{
  "model": "image classifier",
  "dataset": "photos of arthropod specimens (BIOSCAN-5M)",
  "train_examples": 195000,
  "image_size": 24,
  "crop_scale_min": 0.5,
  "horizontal_flip": true,
  "translate": 0.06,
  "targets": ["order", "family"],
  "num_classes": [18, 218],
  "arch": "vit",
  "norm": "layernorm",
  "norm_position": "pre",
  "activation": "swiglu",
  "mlp_ratio": 2.67,
  "head_dim": 64,
  "fused_qkv": true,
  "bias": "all",
  "qk_norm": true,
  "parallel_block": false,
  "inner_norm": false,
  "drop_path": 0.05,
  "patch_size": [2, 2],
  "layers": 14,
  "width": 160,
  "positions": "learned",
  "pooling": "attention",
  "label_smoothing": 0.2,
  "loss": "cross_entropy",
  "init": "xavier_uniform",
  "residual_init": "none",
  "optimizer": "muon",
  "muon_scale": "match_rms_adamw",
  "lr": 0.0026,
  "momentum": 0.95,
  "nesterov": true,
  "orthogonalizer": "polar_express",
  "adamw_lr_other_params": 0.0012,
  "steps": 7700,
  "batch_size": 128,
  "epochs": 5.1,
  "lr_schedule": "cosine",
  "final_lr_fraction": 0,
  "warmup_steps": 380,
  "weight_decay": 0.1,
  "adamw_weight_decay_other_params": 0
}
Rows from block 7, named by matrix and row number. Rows with one number belong to one attention dimension. Each number is 500 + 25 x the weight over the matrix's rms, rounded and kept within 0 to 999. All counts start at 0. Numbers have three digits each.
# v: attention query, key and value (stacked) (model.blocks.7.attn.qkv.weight, 384x160, the v third), inputs 0-159
# proj: attention output (model.blocks.7.attn.proj.weight, 160x128, transposed), outputs 0-159
v.60:481482497497496505524484472513487483527522465494524429551529520516521464475539492536481517509489511519486525553543514489500469449517505488512473526495520489496475482478526480527490525469510517505530491500495513526486470479514499477521516480490455515503507493481509471490511536496524537518495530527503487525484513472497489455494496528484499509510535485538480507515498529524475501477515473526489489497513489516538528529515462469459521485497507518482459453488499542525531491485476475
proj.60:541525497500480470470527520508503546535449518512513594464463460469524481483474518485514466514522494501488495501479489474487484478490488476497526483497497507519498506527500514521533466507516491511449501509507476477511497517510492497506472487486505500540505519473495524501527496474504482528526495472540489530549519492510496520518495486498483454536519505491513484491473508457511533502507485466504505512517513474456495476492516540515507493514501492542482522503496521509473501494543472
v.61:477461492549476557484534535487472529464521508484473512504492438551481526507493515492504524526489481528480486486524471475550537463504476501572517503444500501447502480481509486493513544466514476499500488505503507473561493522480490541481496528463527523483458480524526488557501446522503534534511510504485485440500480493455432547499418508517488481486516551484531507507491538495476513506472499519466542514483506498538535479480476539462498533492455439509498459479498486530501488537521519
proj.61:504503490470515466520487480475539463477498453475535503494512528507508470506465535479478488502495523474524557481457507556522477493476542503509514520495529511460471529519488441513513477454505518493514470552526535526488552532499489474536541510524509494473478536404496504469483472504441479508468562502437466540529530510508518441487533528503503520535452456491477497545505461524533500478502510505533520528534478511509467551550474462494502524486482532459537504558538554443460527473544489
v.62:498523505516450519480485508490475490503503538473509564475454432501524489460498561480533534440503493502455517464444504459462529477563465525507505494517515500517511506515573508475499494524511562484557516465478512529532490481470486528482540425475485519516465510503491516522547460549529504532504503486492501496520478519531445490471506530509500487508486473533516514507499488502480505519487443499495518504489485510495499508508538521453511535485492467497474504543463470526506467485544517
proj.62:527532503519550516539482512526520495507455472555502533519521477511488512518514470533485508511530515506524475477543520546488516507509500518490505469492489564488472499491478513486495473454505465517500454501520489511485474511496483487530477497541495461464567512502484502503467479436453448489503510535535499537531508495455531484493494477519514468526489508506500491544492464536480490488516491529513500500480484549499513501490456483488435498451536460547549495487511527536439461501510466
v.63:489474501453534493504512532486501498472487458498537489500532453462515471532505491463530490478488535541495503483560483528479506460491499466490487487472504505458541527521469465536531495532526477529538484529529476506543524520479493511462515493518487482484512483501522515463477457557503511474529496456533479514473479511479496518490480483483484500520539481522514521495541543527470507521482492508506471508485476527463509513513477487465508504527506507499550471443472511490506482467486522
proj.63:512532484476499509484499491499546509512485473498477508514506513536490501516498504489489506491536455483478534484480500498498467519564508529478493511511496473493461473485521527514485524507540530457487507496461473490454495526521513462507507499496538494491490501460488442490530514495483474503505451474500490496465519493532525446509525493545479520513518529479538519495461514454498525463496518472502520520481554512517487510483456547487566515523503488509488515515536458482478495518525465
v.64:496512532475543479485503428503497479449469481489500581469506523504522496560523519521520547522504463510500516480489559538501506514551486482505494532500482529559452499498488537483463490484456481508506468505529486493468519517492449496526492544493473499533424484486489543495498537511528519511477548513523510527477514509535475472487498458483492495497467495478481503447518480523506478477487552522503503483471452511500483464548470513525496491527533521498552508529429523505515529479489488
proj.64:474456514537486492527532499467509482507524535504474470460461459527518500497481504486516490480505492494554482512495462441435521538512469520526468552457515442471530500470553532513476515500504529474509489501507502471495517516483467493484539491512509494528491468544523500495491533506534498484478447503519485498596552513470517533470544513496478467490485503553442502519512582479462476505490543428492480510501543527482515520474541429494519525449496531522520497489501495476542461508534479
v.65:489522488492497472492459509490470470477531504521527513472502455508474541501544489456549479479490451510514507508489434476473523499486480504530534471489526502546483465516504462512478513472519480498494495502487544520459517511490531494493515528484514538507515529482519471475462490511526493482538473494472472506534538497475489475485487513528492529452498513473493506511542532526493499510480506492546502476532523486565492512515489484499512513497502527489464478534523485506514513516509491
proj.65:548489496508497484542503502480536467519522481525479506524491481488560501498525531492513503529532473481450506504506535513500486522472492484521474496509539486527509502504516524464548524560463495481497531491492477466506488488494529524479512530479509481515570438485497482498530481480483523483507480500497499445456481488477483538522473488476469533532507472498498488456464465512520509504520476457489563499484503490494517471481450523533522506461531487538539505455544496509499472487446511
v.66:502549505487460442486530461507487503513492504490489494429510508515520462510522463580508540498456494490450505509461494529503490490520491493541485485469482456528535547496529501503510477499470469500505508495503525513481493480498523517514511505503492506533464492503514541520523498485491529501480523483478496508452501512469511483491468488503545490471520537495509508526501485493515491520566469512485502493468458499498502507544502469518461473454554536530510552501499523495482540487478506
proj.66:479463484504556515490561487459481467497531530478549486476483524485524490474495508498496457441504512491544511473539518481508483543461526467507480523524481513501507477506515521515519476418517506513502522529487467536516514527444482487501493478527482469498503507512515475533532504513496471498498481538485514527474500483513519455498540488490452489498486517515495521514493511474434488503474517472527505504501508501485506507476541484495511519461478518495519499510493506516565497449507487
v.67:546502494497528485496469462470475474468553482452513497494504494533525513475517495499526490504489501490491504527530494440483507471483502483495480479487475517495477535551508546530500534479505526518465465518515529502515490512498467523504489529491519481481500474479492524508506488538517473506575482504487460501509467520516508484547520467501544475491516531510503500521544509507494485523509484528492515483514532492530448516457513487471465499545474489514463496495471489459469542513481490
proj.67:502453521492513509504531531483541456506486482520504456496489487514538484473492488509467500532511529470527502478504502526488517477518488505489510483496468493536504511499482484470509499516517504494516507466476522480477523512490511512460484496508515482501518511496509547481495485487476504514510508492518526497488494526501566549489525519526487515439520508491511466512472505529494526494522500477445506566489495481484508488517451527536495499503536509495533481488506526519541469505483504
v.68:466511482471468456471521516508504506439533484478507522502487528507487481490433548527483492540515546525505539501505467526475487510471481530524508481472563485495515500501493474430504483455530530480509512498460540518489494513536532484503473542476478524556465503526500509520497436512465465509516509499506489493508510523531498495482525486490466502479472508492468517515474556509497494541523522452510519481474477474487481524459523491559514519478468519498499480502514530504510465500502500
proj.68:557483513464505500502527480490492514500548468497485467503514529473518513495519469492562505472512509487505511504496534454486476487488534495492504534488533448489496460517504550497497515457483528518492469484535478542497502470501506483467534487561529521509495501508484497505472469462491541512533459495519520522482505525504475476554475515527526491492528510508547452447509424498500521513481488531488488522486502516508467426511504513483536483458516485507484431476478452519508499500479534
v.69:512516516509496470500514468464483485478477493527498511463478466536462466490500503490538507516526507472496527533521501479518493499519450466465534513507518488481516524474498504531471499511560522527452503519503490481462504502499499521494481515553530516546498473480480493468522479480495480500485530504542492543521506529524502493482480463476491518479556511515470505495545522487471500508505524490497517495505523460512503515516574509565505477526521452486512493461491490503472504491496513
proj.69:498495518498539537478522545482486495496534472512486448509539508485517508509549517485488494503498523483514495474459472499474467522497535547516509528486503490462482489508490520485490523525442444491522502490475456487524496515474515474466505509478533469472513496518482527487500503507491514529498458485477501498536515489504487498495528512488474519488503506474527511475430503507510471486486493527512492487489543526468482519471510509467478521477535547537511478496527545462535481536471456
v.70:474529502500518503475472461508523522477479517497474526489495515510497494496569514469491546509485539514484479483508481485498506477520488539502494483494496487475471513485486438495530463526481470501492455464465515552496539480490484493467498471508473536506506490464504518469517493506556523496514473519479543508500481508511450514489498520489590552515523504501508513482511504504467511524501518551487469513482518487561514508518498483486513512451476503485519543493562500497463480491483507
proj.70:557502499521438516533474522465446488504518527510508497506497519463531460504500506520479492497496446491485513519448511575498486485496496510460482551489533506485518536491511570504443532484533461489530524492469489508486490495496515494537481509509510488458500444522502468540501480534476505460504487544520509463473521515492508542495511521513467460480502482503493509482525510510505483509510493442492554500541486499484504499483494520535515467511494496517492515527499526504555496512526498
v.71:500517466537461508529474504528499451550475482540493530483489476472489520472505453463557493494532526458491485534483520497494515485489511499497485497478464458539510479527481540475464520482493544484457505514529511513464533511525477496480499478498520506520551507505476499494504557504523508495469462494466519507507481521479501515509505529521484500508519563499493528514483479495485517463491507520482465524521485492560536516465504479481537490529497465516491469513496479505496502521512461
proj.71:490531512533511521507491506491473547493514459461515524524495515520470456493503509491488487550533485488469502481547522496519481497509524507555530476518523533471428504481503479488483485523458519487470492515438473470505442492505495482488502473486542492519491508506515496477502489474499495533495503506522476476490507475507488499499500484468480558541513514445496478469517517501481489553498525490527544510495502467467492523513513498539514514570530490485517530492534494492483486480498506
v.72:510498516524497487505490512501475528512524500486533489506498517500503469507468525516537515474490463501518525487518530505497513540501519505521524477465449508536509504507505499525492530513486490497510499517503507492555480478496466489507499524482484489484496507498486513509478527495506519502499479471510451493513524462515499499506504482505490491459505530476498482519495497512515497512475454481500494482492526478531486536500499511468484491498510494504450506472477523496482528520507489
proj.72:489479535522527498465515483511503470515488465523506508433494524539476483480501504480485479517506524495474497523517503459476503510500503475513487486520497476504514497494504485469547501531518485525502502496518525527505503488504480523488464502488474502476496507509507484493503475503494501516536518519517476507478526487487524491527497492480517499532482501514477505513482513500515520500542517486466488534496472517508514519496465487515503487498513516530523529489454490503517519500472485
v.73:491480540547447523458474467525479521462455519507477556449441503536477489543487511494477532517524455470501456503508456510532519523508534481550532474513493519528496523517507497459516512510542487467506495483511428480511498419464521499495540447502466428495504533472501540461508514487533499515461515493493516509494523541548469523538515515519501569502530473484495499480512488445509528539489508519484537488531536485466491458488481478520492479451527507495445567477475505514469512520509511
proj.73:508481489501482515478523496493531536514511525504530472489542473498508517455583482496440475493463490448461539518412494537467492475533493505461459530537534471452494545522523540521510488489516456515495548489545506486494542501505471508544475541471510534487462492476547426531540500552491500501515485515497499518480508499471491466506499526484513466503468519487482508443418524476464488512496507485539461516542535540530532544509525504470467511525439503465530459476551500482547498464538485
v.74:514494495542495514508524491460492514505491478554523491498528472513493524517520497541475476520475513463524471486474501474522525471474480461525492517528481505511493537495486528520565553487455543500461489464505528538515463566508494488492508509502491511481491502457511517524522466515480526495529487510462509511521489510460466516564503519477509511493488522502476479476481507506506465464470468482483515452505498486513521487452550517537493506509475532533496514493447484512507497451505511
proj.74:475469535487500498497509502492487500484517518421474464518514502495515497490477490493545517477533512465469524468529508542553480473523528514518484503483489485506507491505519481517502484519520472491482459477522480491436489465511483513470466505522463507512483482505520527477502502511475462480522480496518510508443498512513554491491500475539489502467523528503523523553511469458501469544542476497498458527471495524495517527528504524512494554526482530496489471478553573499470473508526460
v.75:487511514539498514554471491485495538463524460495512476456513499552502509522488536540476519507513495464506486546490481515495517488467533471470524476482528487517464499543487513520491436486491514499461520546466496525507510519457495549508460529517472449524553498494546480498516438510501482494505483496462483532521542470495483519471506515457493542499553479529493516514468521465503497495493534502518482447536470525500508506479522464506522490536511488498466515492490472465506493496480503
proj.75:561454474501464514506468523471497506507553522528538497546500483480515477487530476507524562527495520488489497480480497479507487458496539514502495491469501489506476500457496509470519527498513514514515481461485540489468522479548522470502471539519482543480526495492469481452459518483531504470526475465486532511483505523461487489564491482539513502509481530468476474528470488558486456474472537499470449558512515537480479536482456512505539534486474486474556495488518494462540441545469515
v.76:470496459499485460572518511462442497516531504553484446482507477462518486486474511483484481521469524490463485452506459520536511535511478459479518473507461482531463495502492498521450517466505513495485548483480493494523462509508512539514495537489513542485494442537478509516503469473497507531455508492529491459521518466497500507463500515516497498506544538467490499503517512538502500523489566519491481495464479528480532529515477499535517532518490523485509459524497512487482506537523432
proj.76:511559491527489517440516488478480481502538496478453533513522530536496496488505474487557520513526490504508502517530515469484502503518513493527511523517525488516482505522496488506525487525468493488423521522514510543489474488527559465476515494469468502486529531496499525468457515502506487487526489476523502516511466470496505464507513518488527510497493484527474505455514463510483485474493521524467529525471543539494429491463500503464459512480478478538497567492518467509479517515474502
v.77:580462538476476488481492500507489460465463502493484493496507469513491503534460503516530536481516452478521553571489569510498509497483520508498508490535507522528451456536451501496460502500518456508484453536514476486494494484517529504565464532492477491500485500501515490477461506487454474510490537495586505453519513538523521524495473499504501505480462521489452467496501493516496458469512531508492509539497488493457500487430555542502466490497499450504527527489540480584527484548514475
proj.77:440486482506501500476514514493516463499512517491455517512487507546486499507516493462508494498495510472541518482501448474447466441525543489520487432486551504478540520460580527454533557494507494458485504426479513478509512471506461479453559496512499536506525490495458518513517484515542513572520519476510533559556525460497478478469518453493497512555515477472528475500489541525503502517463484533538433485511525496489535491558483472461500483575512483524493462485501491474452476535469495
v.78:471502510479496485521519505478492536493462466499522503494541515491486508522425474495513507495497497514466486497497485507469487505502488520492516530470489494517471501514516493496491528488506509474507519489469534497511527549504519498503467543484518467542495507500511470556469503501481481501519500517540446502512503475440550515489524547476493541448484490510475501491511487489467506513494469517485485459519511511481501529458522533520488539468531519488494510509526493513487504519480555
proj.78:528510515501535502466513478478490491503529482514471504495490468515512500490545514497543549479494504494503467528535532478519467472510524475530514445492490488481504479511452480514512533465506518499498477538502487506502525475499508492449551516515505478539488478497462507519491528509502489531498480521460532514493463529478466487509476469503472511498536535525478523485510512494528520525487507489501495513494536556503478475497469482517516519463524489526521486451511517515497513512488533