config = dict(
    horizontal_flip=True,
    num_classes=[18, 218],
    head_dim=64,
    inner_norm=False,
    pooling='attention',
    init='xavier_uniform',
    optimizer='muon',
    learning_rate=0.0026,
    nesterov=True,
    orthogonalizer='polar_express',
    max_steps=7700,
    lr_schedule='cosine',
    adamw_weight_decay_other_params=0,
)
Rows from block 9, named by matrix and row number. Rows with one number belong to one attention dimension. Each number is 128 + 24 x the weight over its row's rms, rounded and kept within 0 to 255. All counts start at 0. After the name is the row's rms in percent of the matrix's.
# v: attention query, key and value (stacked) (model.blocks.9.attn.qkv.weight, 384x160, the v third), inputs 0-79
# proj: attention output (model.blocks.9.attn.proj.weight, 160x128, transposed), outputs 0-79
v.107 107 [133 134 111 126 134 129 117 112 112 101 151 131 101 118  99 147 144 149 129 139 151 120 112 123 129  87  62 108 104 101 128 145 149 107  93  98 108 128 148 129  82 123 139 116 184 142 146 170 150 155 123  99 106 125 102 123 166 119 113 117 102 139 174 118 168 101 113 130 128 129  70 131 133 184  97  91 130 132 101 147]
v.108 083 [154 180 116 123 142 104 168 125 134 146 143 134 137 128  99 118 127 148 138 127 108  85  89 174 107 133 134 140 149 125 147 149 127 154 124 126  94 136 166 139 117 107 142  88 118 101 128 101 146 109 107 140 126 167 148 141 123 165 149 141 136  76 150 102 139 122 122 115 164 143 130 119  85 116 124 155 123 144 106  97]
v.109 094 [ 86  96 116 128 162 101 143 158 134 130 128  97 155 126 151 125 112 115 155  85 110  93 115  96 127 131 150 141 143 162 163 121 136  91 100 154 130 113 137  75 116  80 107 136 125 118  92 121 115 117 110 138 147 141 113 125 144 118 126 150 130 135 151 181 111 175 117 151 120 126 138 116 167  99 141 131 123 125 127 124]
v.110 106 [105 101 175 131  95 136 133 113 134 101 146 138 131 161 107 163 149 154 101  98 143 145 158 168 151 135  87 147 124 101 110 110 129  93 110 130 151 121  94 144 133 165 140 140 106  86 125 154 117 117 156 106 112 143  70 113 102 157 109 172 133 101 130  95 122  94 131 110 133 152  95 131 131 160 145 137 124 141 114 124]
v.111 105 [128 115 164 141 124 100 148 155 157 153 147 113 152 162 117 117 156  95 140 148 135 144 111 156 120 164 146 140 125 126 117 112 137 127 171 143 141 130 116 144 124 120 132 134  83 122 141 113 160 118 158 138 144 139  86 136  98 122 105 129 126  96 100 154 156 136 152 137 122 146 177 132 106 145 184  82 139 108 127 121]
v.112 102 [161 120  94 135 114 107  65 122  98 119  95 142 126 136 163  87 153 122 106 145 127 157 116 130 131 135 154 140 145  85 138 110 109 166 154 145 104 129 118 161 129 105 113 120 113 134 146 122  85 100 173 104 132 133 165 100 107 134 106 148 128 129 108 155 145 132 118 148 170  85 141 112 127 136 119 121 128 141 135 121]
v.113 106 [136 131 153  88 119 134 109 148  73 160 136 158  83 126 131  87 144 125  77  94 113 166 113 124 134 136 151 125 154 133 171  97 160 154 141 145 130 140 150 113 156 137 145 166  74 148 167 140  99  98 131 123 143 166  95 127 120 124  86 165 125 111 136 108 121 145 119 150  98 101 137  81 148  94 175 145 118 115 163 145]
v.114 092 [107 184 126 147  87 161 166 143 129 131 105 148 159 121 145 159 102 151 102 168 134 132 141 118  72 112 128 135  53 133 118 115 134 153 114  70 101 142 139 121 108 138 121 139 114 153 137 139 154 123 111  98 187 128 102 166 107 119 134 134 118 147 115 174 143 159 141 129  70 118 126 163 136 111 138 149 132  99 140 140]
v.115 089 [130 110 130 118 110 135 145 134 127 141 112 150 135 169 124 172 148  93 168 108 134  60 160 145 155 126 106 148  89 145 147 105 140 146  80 158  83 126 122 111 119 102 117 134 142 102 133 106 170 131  89 152 121 129  84 147 121 117 113 134 181 111 150 109 154 144 108  98 133 140 123 160 137 137 112 121 140 135 106 157]
v.116 100 [132 179  92 139  98 119  59 141 141 120 118 121 141 104 112 114 111 136 155 156 134 155 116 176 149 168  68 136 176  74 110  98 142 112 124 133 173 108 137 169 177 138  70 116 136 102 136 116 142 137 141 150 153 126 109 148 143 143 150 116 140 122  95  89 130 118 135 126 108 104 102 126 142 141 119 128 125 166 117 138]
v.117 104 [154 151 130 125 148 110 150 180 136 138 141 135 130 118 122 104 146  86 170 170 128 127  97 166 136 137 119  92  89 110 116 127 126 142 153 143 138 171 114 152  97 126 119 120 123 164 124 156 136 116 166 120 119 120 136 180 143  91 165  92 117 181 122 106 141 137 157 133 136 116  98 130 144 121 123 119 141 107 124 117]
v.118 100 [145 120  89 138 123  99 134 161 132 100  90 136 101  84 105 106 155 160 107 125 110 135 144 138 135 126 147 125 154  90 115 123 127 149 140 100 119 174 127 127 137 118 114  79 126 160 122 140 109 154 126  99 136 104 173 107 110  95 104 118 128 128 138 129 116 124 130 152 105 111 124 114 158 108 133 127 161 136 137 141]
v.119 096 [124 106 106 129 105 140 104 125 128 126 124 138 136 160 155 119 151 101 117  80 131 134 105 186 178 138 141 177 135 104 125 106 164 118 128  90 142 129 117 163 178 119 156 112 115 122 162 134 117  98 137 164 141 108 128 115 128 167 129 156 141 115 111 148 116 105 138 119 140 138 142 116 127 101 132 153 152 152 124 106]
v.120 103 [ 89 119 122 184 139  84 113 186 171 140 141 151 133 125 102  86 116 125 134 158 126 160 122 131  97 132  70 125 126 125 138 165 132 156 122 180 120 119 118 102 113  99 141 152 130 129  96  91 180 132 140 145 119 148 106 143 118 122 108  87  94 120 140 113 130 117  88 161 132 117 143 162 150 115 154  92 134 114  90 133]
v.121 084 [120 114 146 128  91 118 133  91 130 155  91 166 103 109 153 149 176 169 106 136 108 130 195 144 140 100 128 158  86 157 145 153 131 126 104 110 102 124 181 131 123 142 158 126 133 101 154 151 158 117 142 143 111 144 114 120 103 119 129 144  93 163 185 145 142 115 126 134 155 122 112 121 107 135 112 176 135 111 120 114]
v.122 109 [185 145 110  86 127 128 133 141 145 152 141 116 183 143 108 174 107 183 136 155 167 118 106 162 159 165  98 158 145 113 122 165 170 136 126  79 128 165 129 142 132 101  95 139 100  86 117 121 108 107 110 116 127 148 120  94 105 198 127 160 166  94  69  96 117 128 116 132 121 126 146 119 116 133 143  88 123 158 106 119]
v.123 096 [138 129 141 145 119 105  99 102 168 112 161 124 155 124 111 119 125 130 105  82 113 140 109 137 152 120 157 140 163 136 101 122 129 118 143  87 161 103 129 141 189  74 157 142 137 121  95 145 118 124 150 132 141 152 145 147  99 142 135 110 119 124  90 106 131 112 126 134 102  83 147 121 143 126 155 122  98 106 154 115]
v.124 097 [102 163 105 145 115 134  83  84 135 155 139 138 136 159 113 119 127 128 142 155 163 165 130 100 134 163 133 113 135 168  99 104 111 121 131 136 162 125 109  74  99 118 111 191 114 117 108  90 163 129 149 130 122 162 127 149 134 135 117 116 104 126 105  94 112 114 160 149 100 141 157 184 145 154 127 100 129 112 168 108]
v.125 082 [129 126 184 126 144  74 118 111 129 147 154 141 119 132 115 123 186 161 133 106 127 157 154 131 146 155 127  94 136 139 141 178 142 111 127 154 103 132 137 141 102 141 136 121 121 112  93 101 132 137 122 125 129 135 130 107 107 131 147 111  94 166 138  69 144 133 138  80  82 132 128  52 148 116 123 114 120 101 144 114]
v.126 094 [137 129 151 132 144 149 125 159 120 120 137 150 129 148 149  98 166 123 131 107 100 136 156 175 105  93  81 102 113 114 134 165 123 171 134  80  93 150 127 129 149 135 206 126 110 154 125 161 158 111 141 108 108 107 134 166 113 140 111  98 136 111 126 138 116 113 105 124 124  97 144 139 102  89 137 127 126 102  95 125]
proj.107 104 [102 133 138 142  84 106 185 167 128 128  86 122 168 112 146 180 127 144 138 122 154 138  92 128 177 138 151 107 124 184 174  78  94  92 135 151 165 140 131 127 136 114 149 112  88 125 122 164 133 134 165 135 119 110 143 133  85 117 131 168 102 106 132 121 102 139 112 101 138 179 126 146 111 113 141 136 168 100 109 135]
proj.108 083 [138 129 122 152 108 131  83 156 109 109 115 139 115 148 131  86 132 106 107  77 119 101 174 136 147  93 113 120 135 128  72 166 100 147  83 138 107 172 147 115 134 167 109 130 186 193 103 149 129 184 132 132 110 105 126  95 154  97 137 140 144 141 138 100 100 129 139 144 150 128  96 116 126 119 104 148 140 164 130 104]
proj.109 096 [172 114  96 133 128 109  88 110 124 112 143 158 142 162  97 135 120 129 117 123 120 132 158 134 129 152 151 113 107 119 117 114 106 136 131  91  96 148 145 133 134 124 112 139 145 184 144 109  80 105 131 147 118 100 140 119 111 147 177  90 120 143 115  79 148  93 106 109 134 105 125 139 115 176  98 117 118 162 119 155]
proj.110 105 [ 96 153 163 104 131 131 145 125 115 186 116 136 136 100 125 134 117 103 140 172 109  89  94 108 145 122 125 106 139 121  64 107 103 138 158 132  85 120 161 100 134 137 114 139 113 185 156 149 153 131  91  96 139 147 179 164 124 134 124 123 113  94 151 113 122 102 118 129 143 183 153 109 118 163 152 113 157 107 120 190]
proj.111 107 [163 102 115 117 155 128 119 114 116 138 110 130  88 136 136 123 169 148 148 131  78 112 127 131 132 122 145 140 165 129 118 148 139 133  82  97  74 137 143 136 127 118 126  97 107 153 156 126 110 140  79 121 149 174 150 148 143 121 103  95 103 151 132 130 113  90 140 161 127 136  97  92 161 162 135 126  80 147 113  77]
proj.112 103 [104 126 116 164 147 143 140 138 153  87 185 115 145 142 140 140 100 116 122 121  85 156 110 102  90 108 108 110 152 141 137 138 123 144 140 135 139 142 112 126 131 114 147 160 133 102  93 161 137 146 114 128 131 150 128 181 168 110 143 140 171 166 132 151 115  92 112  90 110 112 114 133 118 109  90 144 102 156 139 134]
proj.113 105 [116 120 130 160 139 174 142 124 129 150 144 116 147 145 120 163 147 130 102 168 126 129 149 105 135 129  81 111 146 111 113 161 146 137 111 100 116 137 104 137 101 101 110 147 163 114 142 106 167 149 104 151 119 108 147 181 141  93 127  77 105 114 128 118 158 109 117 119 158 102 165 137 135 154  88 147  96 107  98 155]
proj.114 091 [143  71  91 119 127 135 152  95 103 107 118 144  89 102 103 124 153  68 169 126 147 190 120 146  94 118 118 120 125 124 157 129 123 133 135 139 154 156 146 137 102 170 177 130 124 119 113  87 154 111 134 125 125 135 174 142 141 127 122 179 135  88 125 103 115 140 121 136 132 104 115 100 142  98 152 155 146 104 157  86]
proj.115 095 [105 157 154 108 142  73  82 121 136 125  82 135 113  73 103  85 128 140 164 159 110 109 159 137 136  92 137 105 156 123 117 117 119 156 162 159 133 109 152  84 154 173 144 124 129 159 111 118 120  91 143 117 140 111 126  94 134 131 108 146 107 127 134 103 121 163 115 150  95 135 154 102 108 167 116 129 124 141 142 162]
proj.116 091 [144 151 187 144 183 145 170 163 167  98 123 113 141 109 118 127 100 135 131 124  92  66 143 149 123  67 133 135 122 144 148 131 154 152 125 196 133 138 124 113  60 107 115 128 121 166 116 128 107 128 152  97 164 144 116 127 135 167 104 133 167 138 177 130 135 141 109 116 134 130 129 145 112 101 147  98 137  89 131 171]
proj.117 098 [151  85  96 129 182 171 161  71 156  86 147  96 150 135 134 145 106 130 106 102 129 125 132  88 125 117 155 134 132 141 111 176 125 124  83 136 105  98 118 127 153 124 143  99 139 101  95 123 138 174  98 159 147 129  98  85 146 150  94 123 142 115 146 101 160 157 130 137 118 127 126 130 166  96 135 131 161  91 123 111]
proj.118 098 [143 126 109 159 109 172 159 135 123 119 149 107 111 154 179 141 131  81 129 147 135 157 130 159 128 109  98 138 134 130 156 132 138 138 109 140 148 126 110 108 110 120 105 123 145 104  80 136 172 118 210 107 106  89 133 104 123 157 164 159 138  97 112 123  97 128 143 145 147 138 113 134 120  89 126 133 122 111 133 152]
proj.119 098 [105 171 173 137 147 137 123 130 109 153 147 175  77  83 145 130 128 128 164 190 101 128 123  98 105  74  66 123 161 126 119 124 141 158 123 126  72 116 128 133 150 159  56 120 147 141 137 119 118 134 122 111 107 113 118 125 147 100 119 115 138 125 152 134  95 100 151 122 126 148 109 144 118 145 164 102 118 123  76 131]
proj.120 103 [155 107  95 110 113 153 160 101 113 113 127  86 115 152 107 141 121 139 150 108 106 120 144 128 132 156 132 104 166 126  66  98 164 121 133 107  89 160 158 103 131 123 147 117 121 111 153 156 140 122 131  66 137 140 150 102 142 157 105 164 156 145 108 113  99 168 179  91 136 122 154 162 128 142 122  76  82 115 142 159]
proj.121 077 [134 179 126 126 108 128  97 128 103 165 124 169 138  73 122 105 120  54 157 181 131 160 119 138 193 147 133  92 149 110 103  94 144  96 159  75  76 137 103 133 166 126 106 143 157 184 103 147 150 137 144 128 119 119 118 147 147 132 130 136 112  94 128 115 140 134 126  98 145 126 127 100  96 126 138 134 150 137 146 102]
proj.122 102 [124 147 154 158 125 102 136 157 127  90  83 126  63 135 134  93 141 125 124 108 113  94 131 148 122  75 146 130 157 165 113 124  86 156 110 148 160 150 148  89 151 129 120 105 169 164 116 148 136 119  89 111 129 116 151 157 139 147 144 129 148 128 156 180 117 103 140 106 121 134 126 127 116 130 112 150 131 152 142 164]
proj.123 102 [102 137 137 115 139 178 145 140  81 154 144 133 124 180  97 118 130 114 176 155 151  90  91 178 146 130  80 155 149 145 105 129 125 138 135 132  72 142 129 145 114 132 116 119 112 120 164 119 113 156 130 124  94 106  78 108 138 133 152 123 167 118 141 132 134 149 154 122 113 121 146 148 109 113 134 104 121 141  95 185]
proj.124 094 [160 112 120 121 174 110 120 109 125 120 113  64 122 107 105 144 155 155 156  87 134  74 122 168  85 147 129 106 136  70 162 121 164 136 146 158 133 121 148 147 123 143 141 166  62 126 151 115 107 114 131 124 161 129 111 172 123 176 111 133 121 146 137 123 127 141 164 158 124 114 172 104 125 125 131 136 131 153 119 122]
proj.125 082 [149 130 120 120 135 174 123 150 156 154  99 128 125 131 120 147 100 144 125 106 146  77 130 139 136 137 120 110 166 137 134  93  99 145 137 119  92 145 111  64  72 103  92 128 115 177 130 126 169 125 160 106 176 142  82 154 135 162  76 138 123  74 111 150 133 129 135 132 164 129 155 106 115 136  96 142 120 111 128 141]
proj.126 093 [120 101 105 120  99 157 148  68  82 136 139 112 102 120 147 126 129 116 124 173 104 162 125 108 160 116  61 126 119 101  83 168  95 122 114 118  83 146 151 155 125 139 125 116 132  92 145 156 166 162 120 120 140 117 149 120 141  85 131 124 121 120 129 121 111 165 137 128 142 138  99 146 170 121 185 140 119 119 135 105]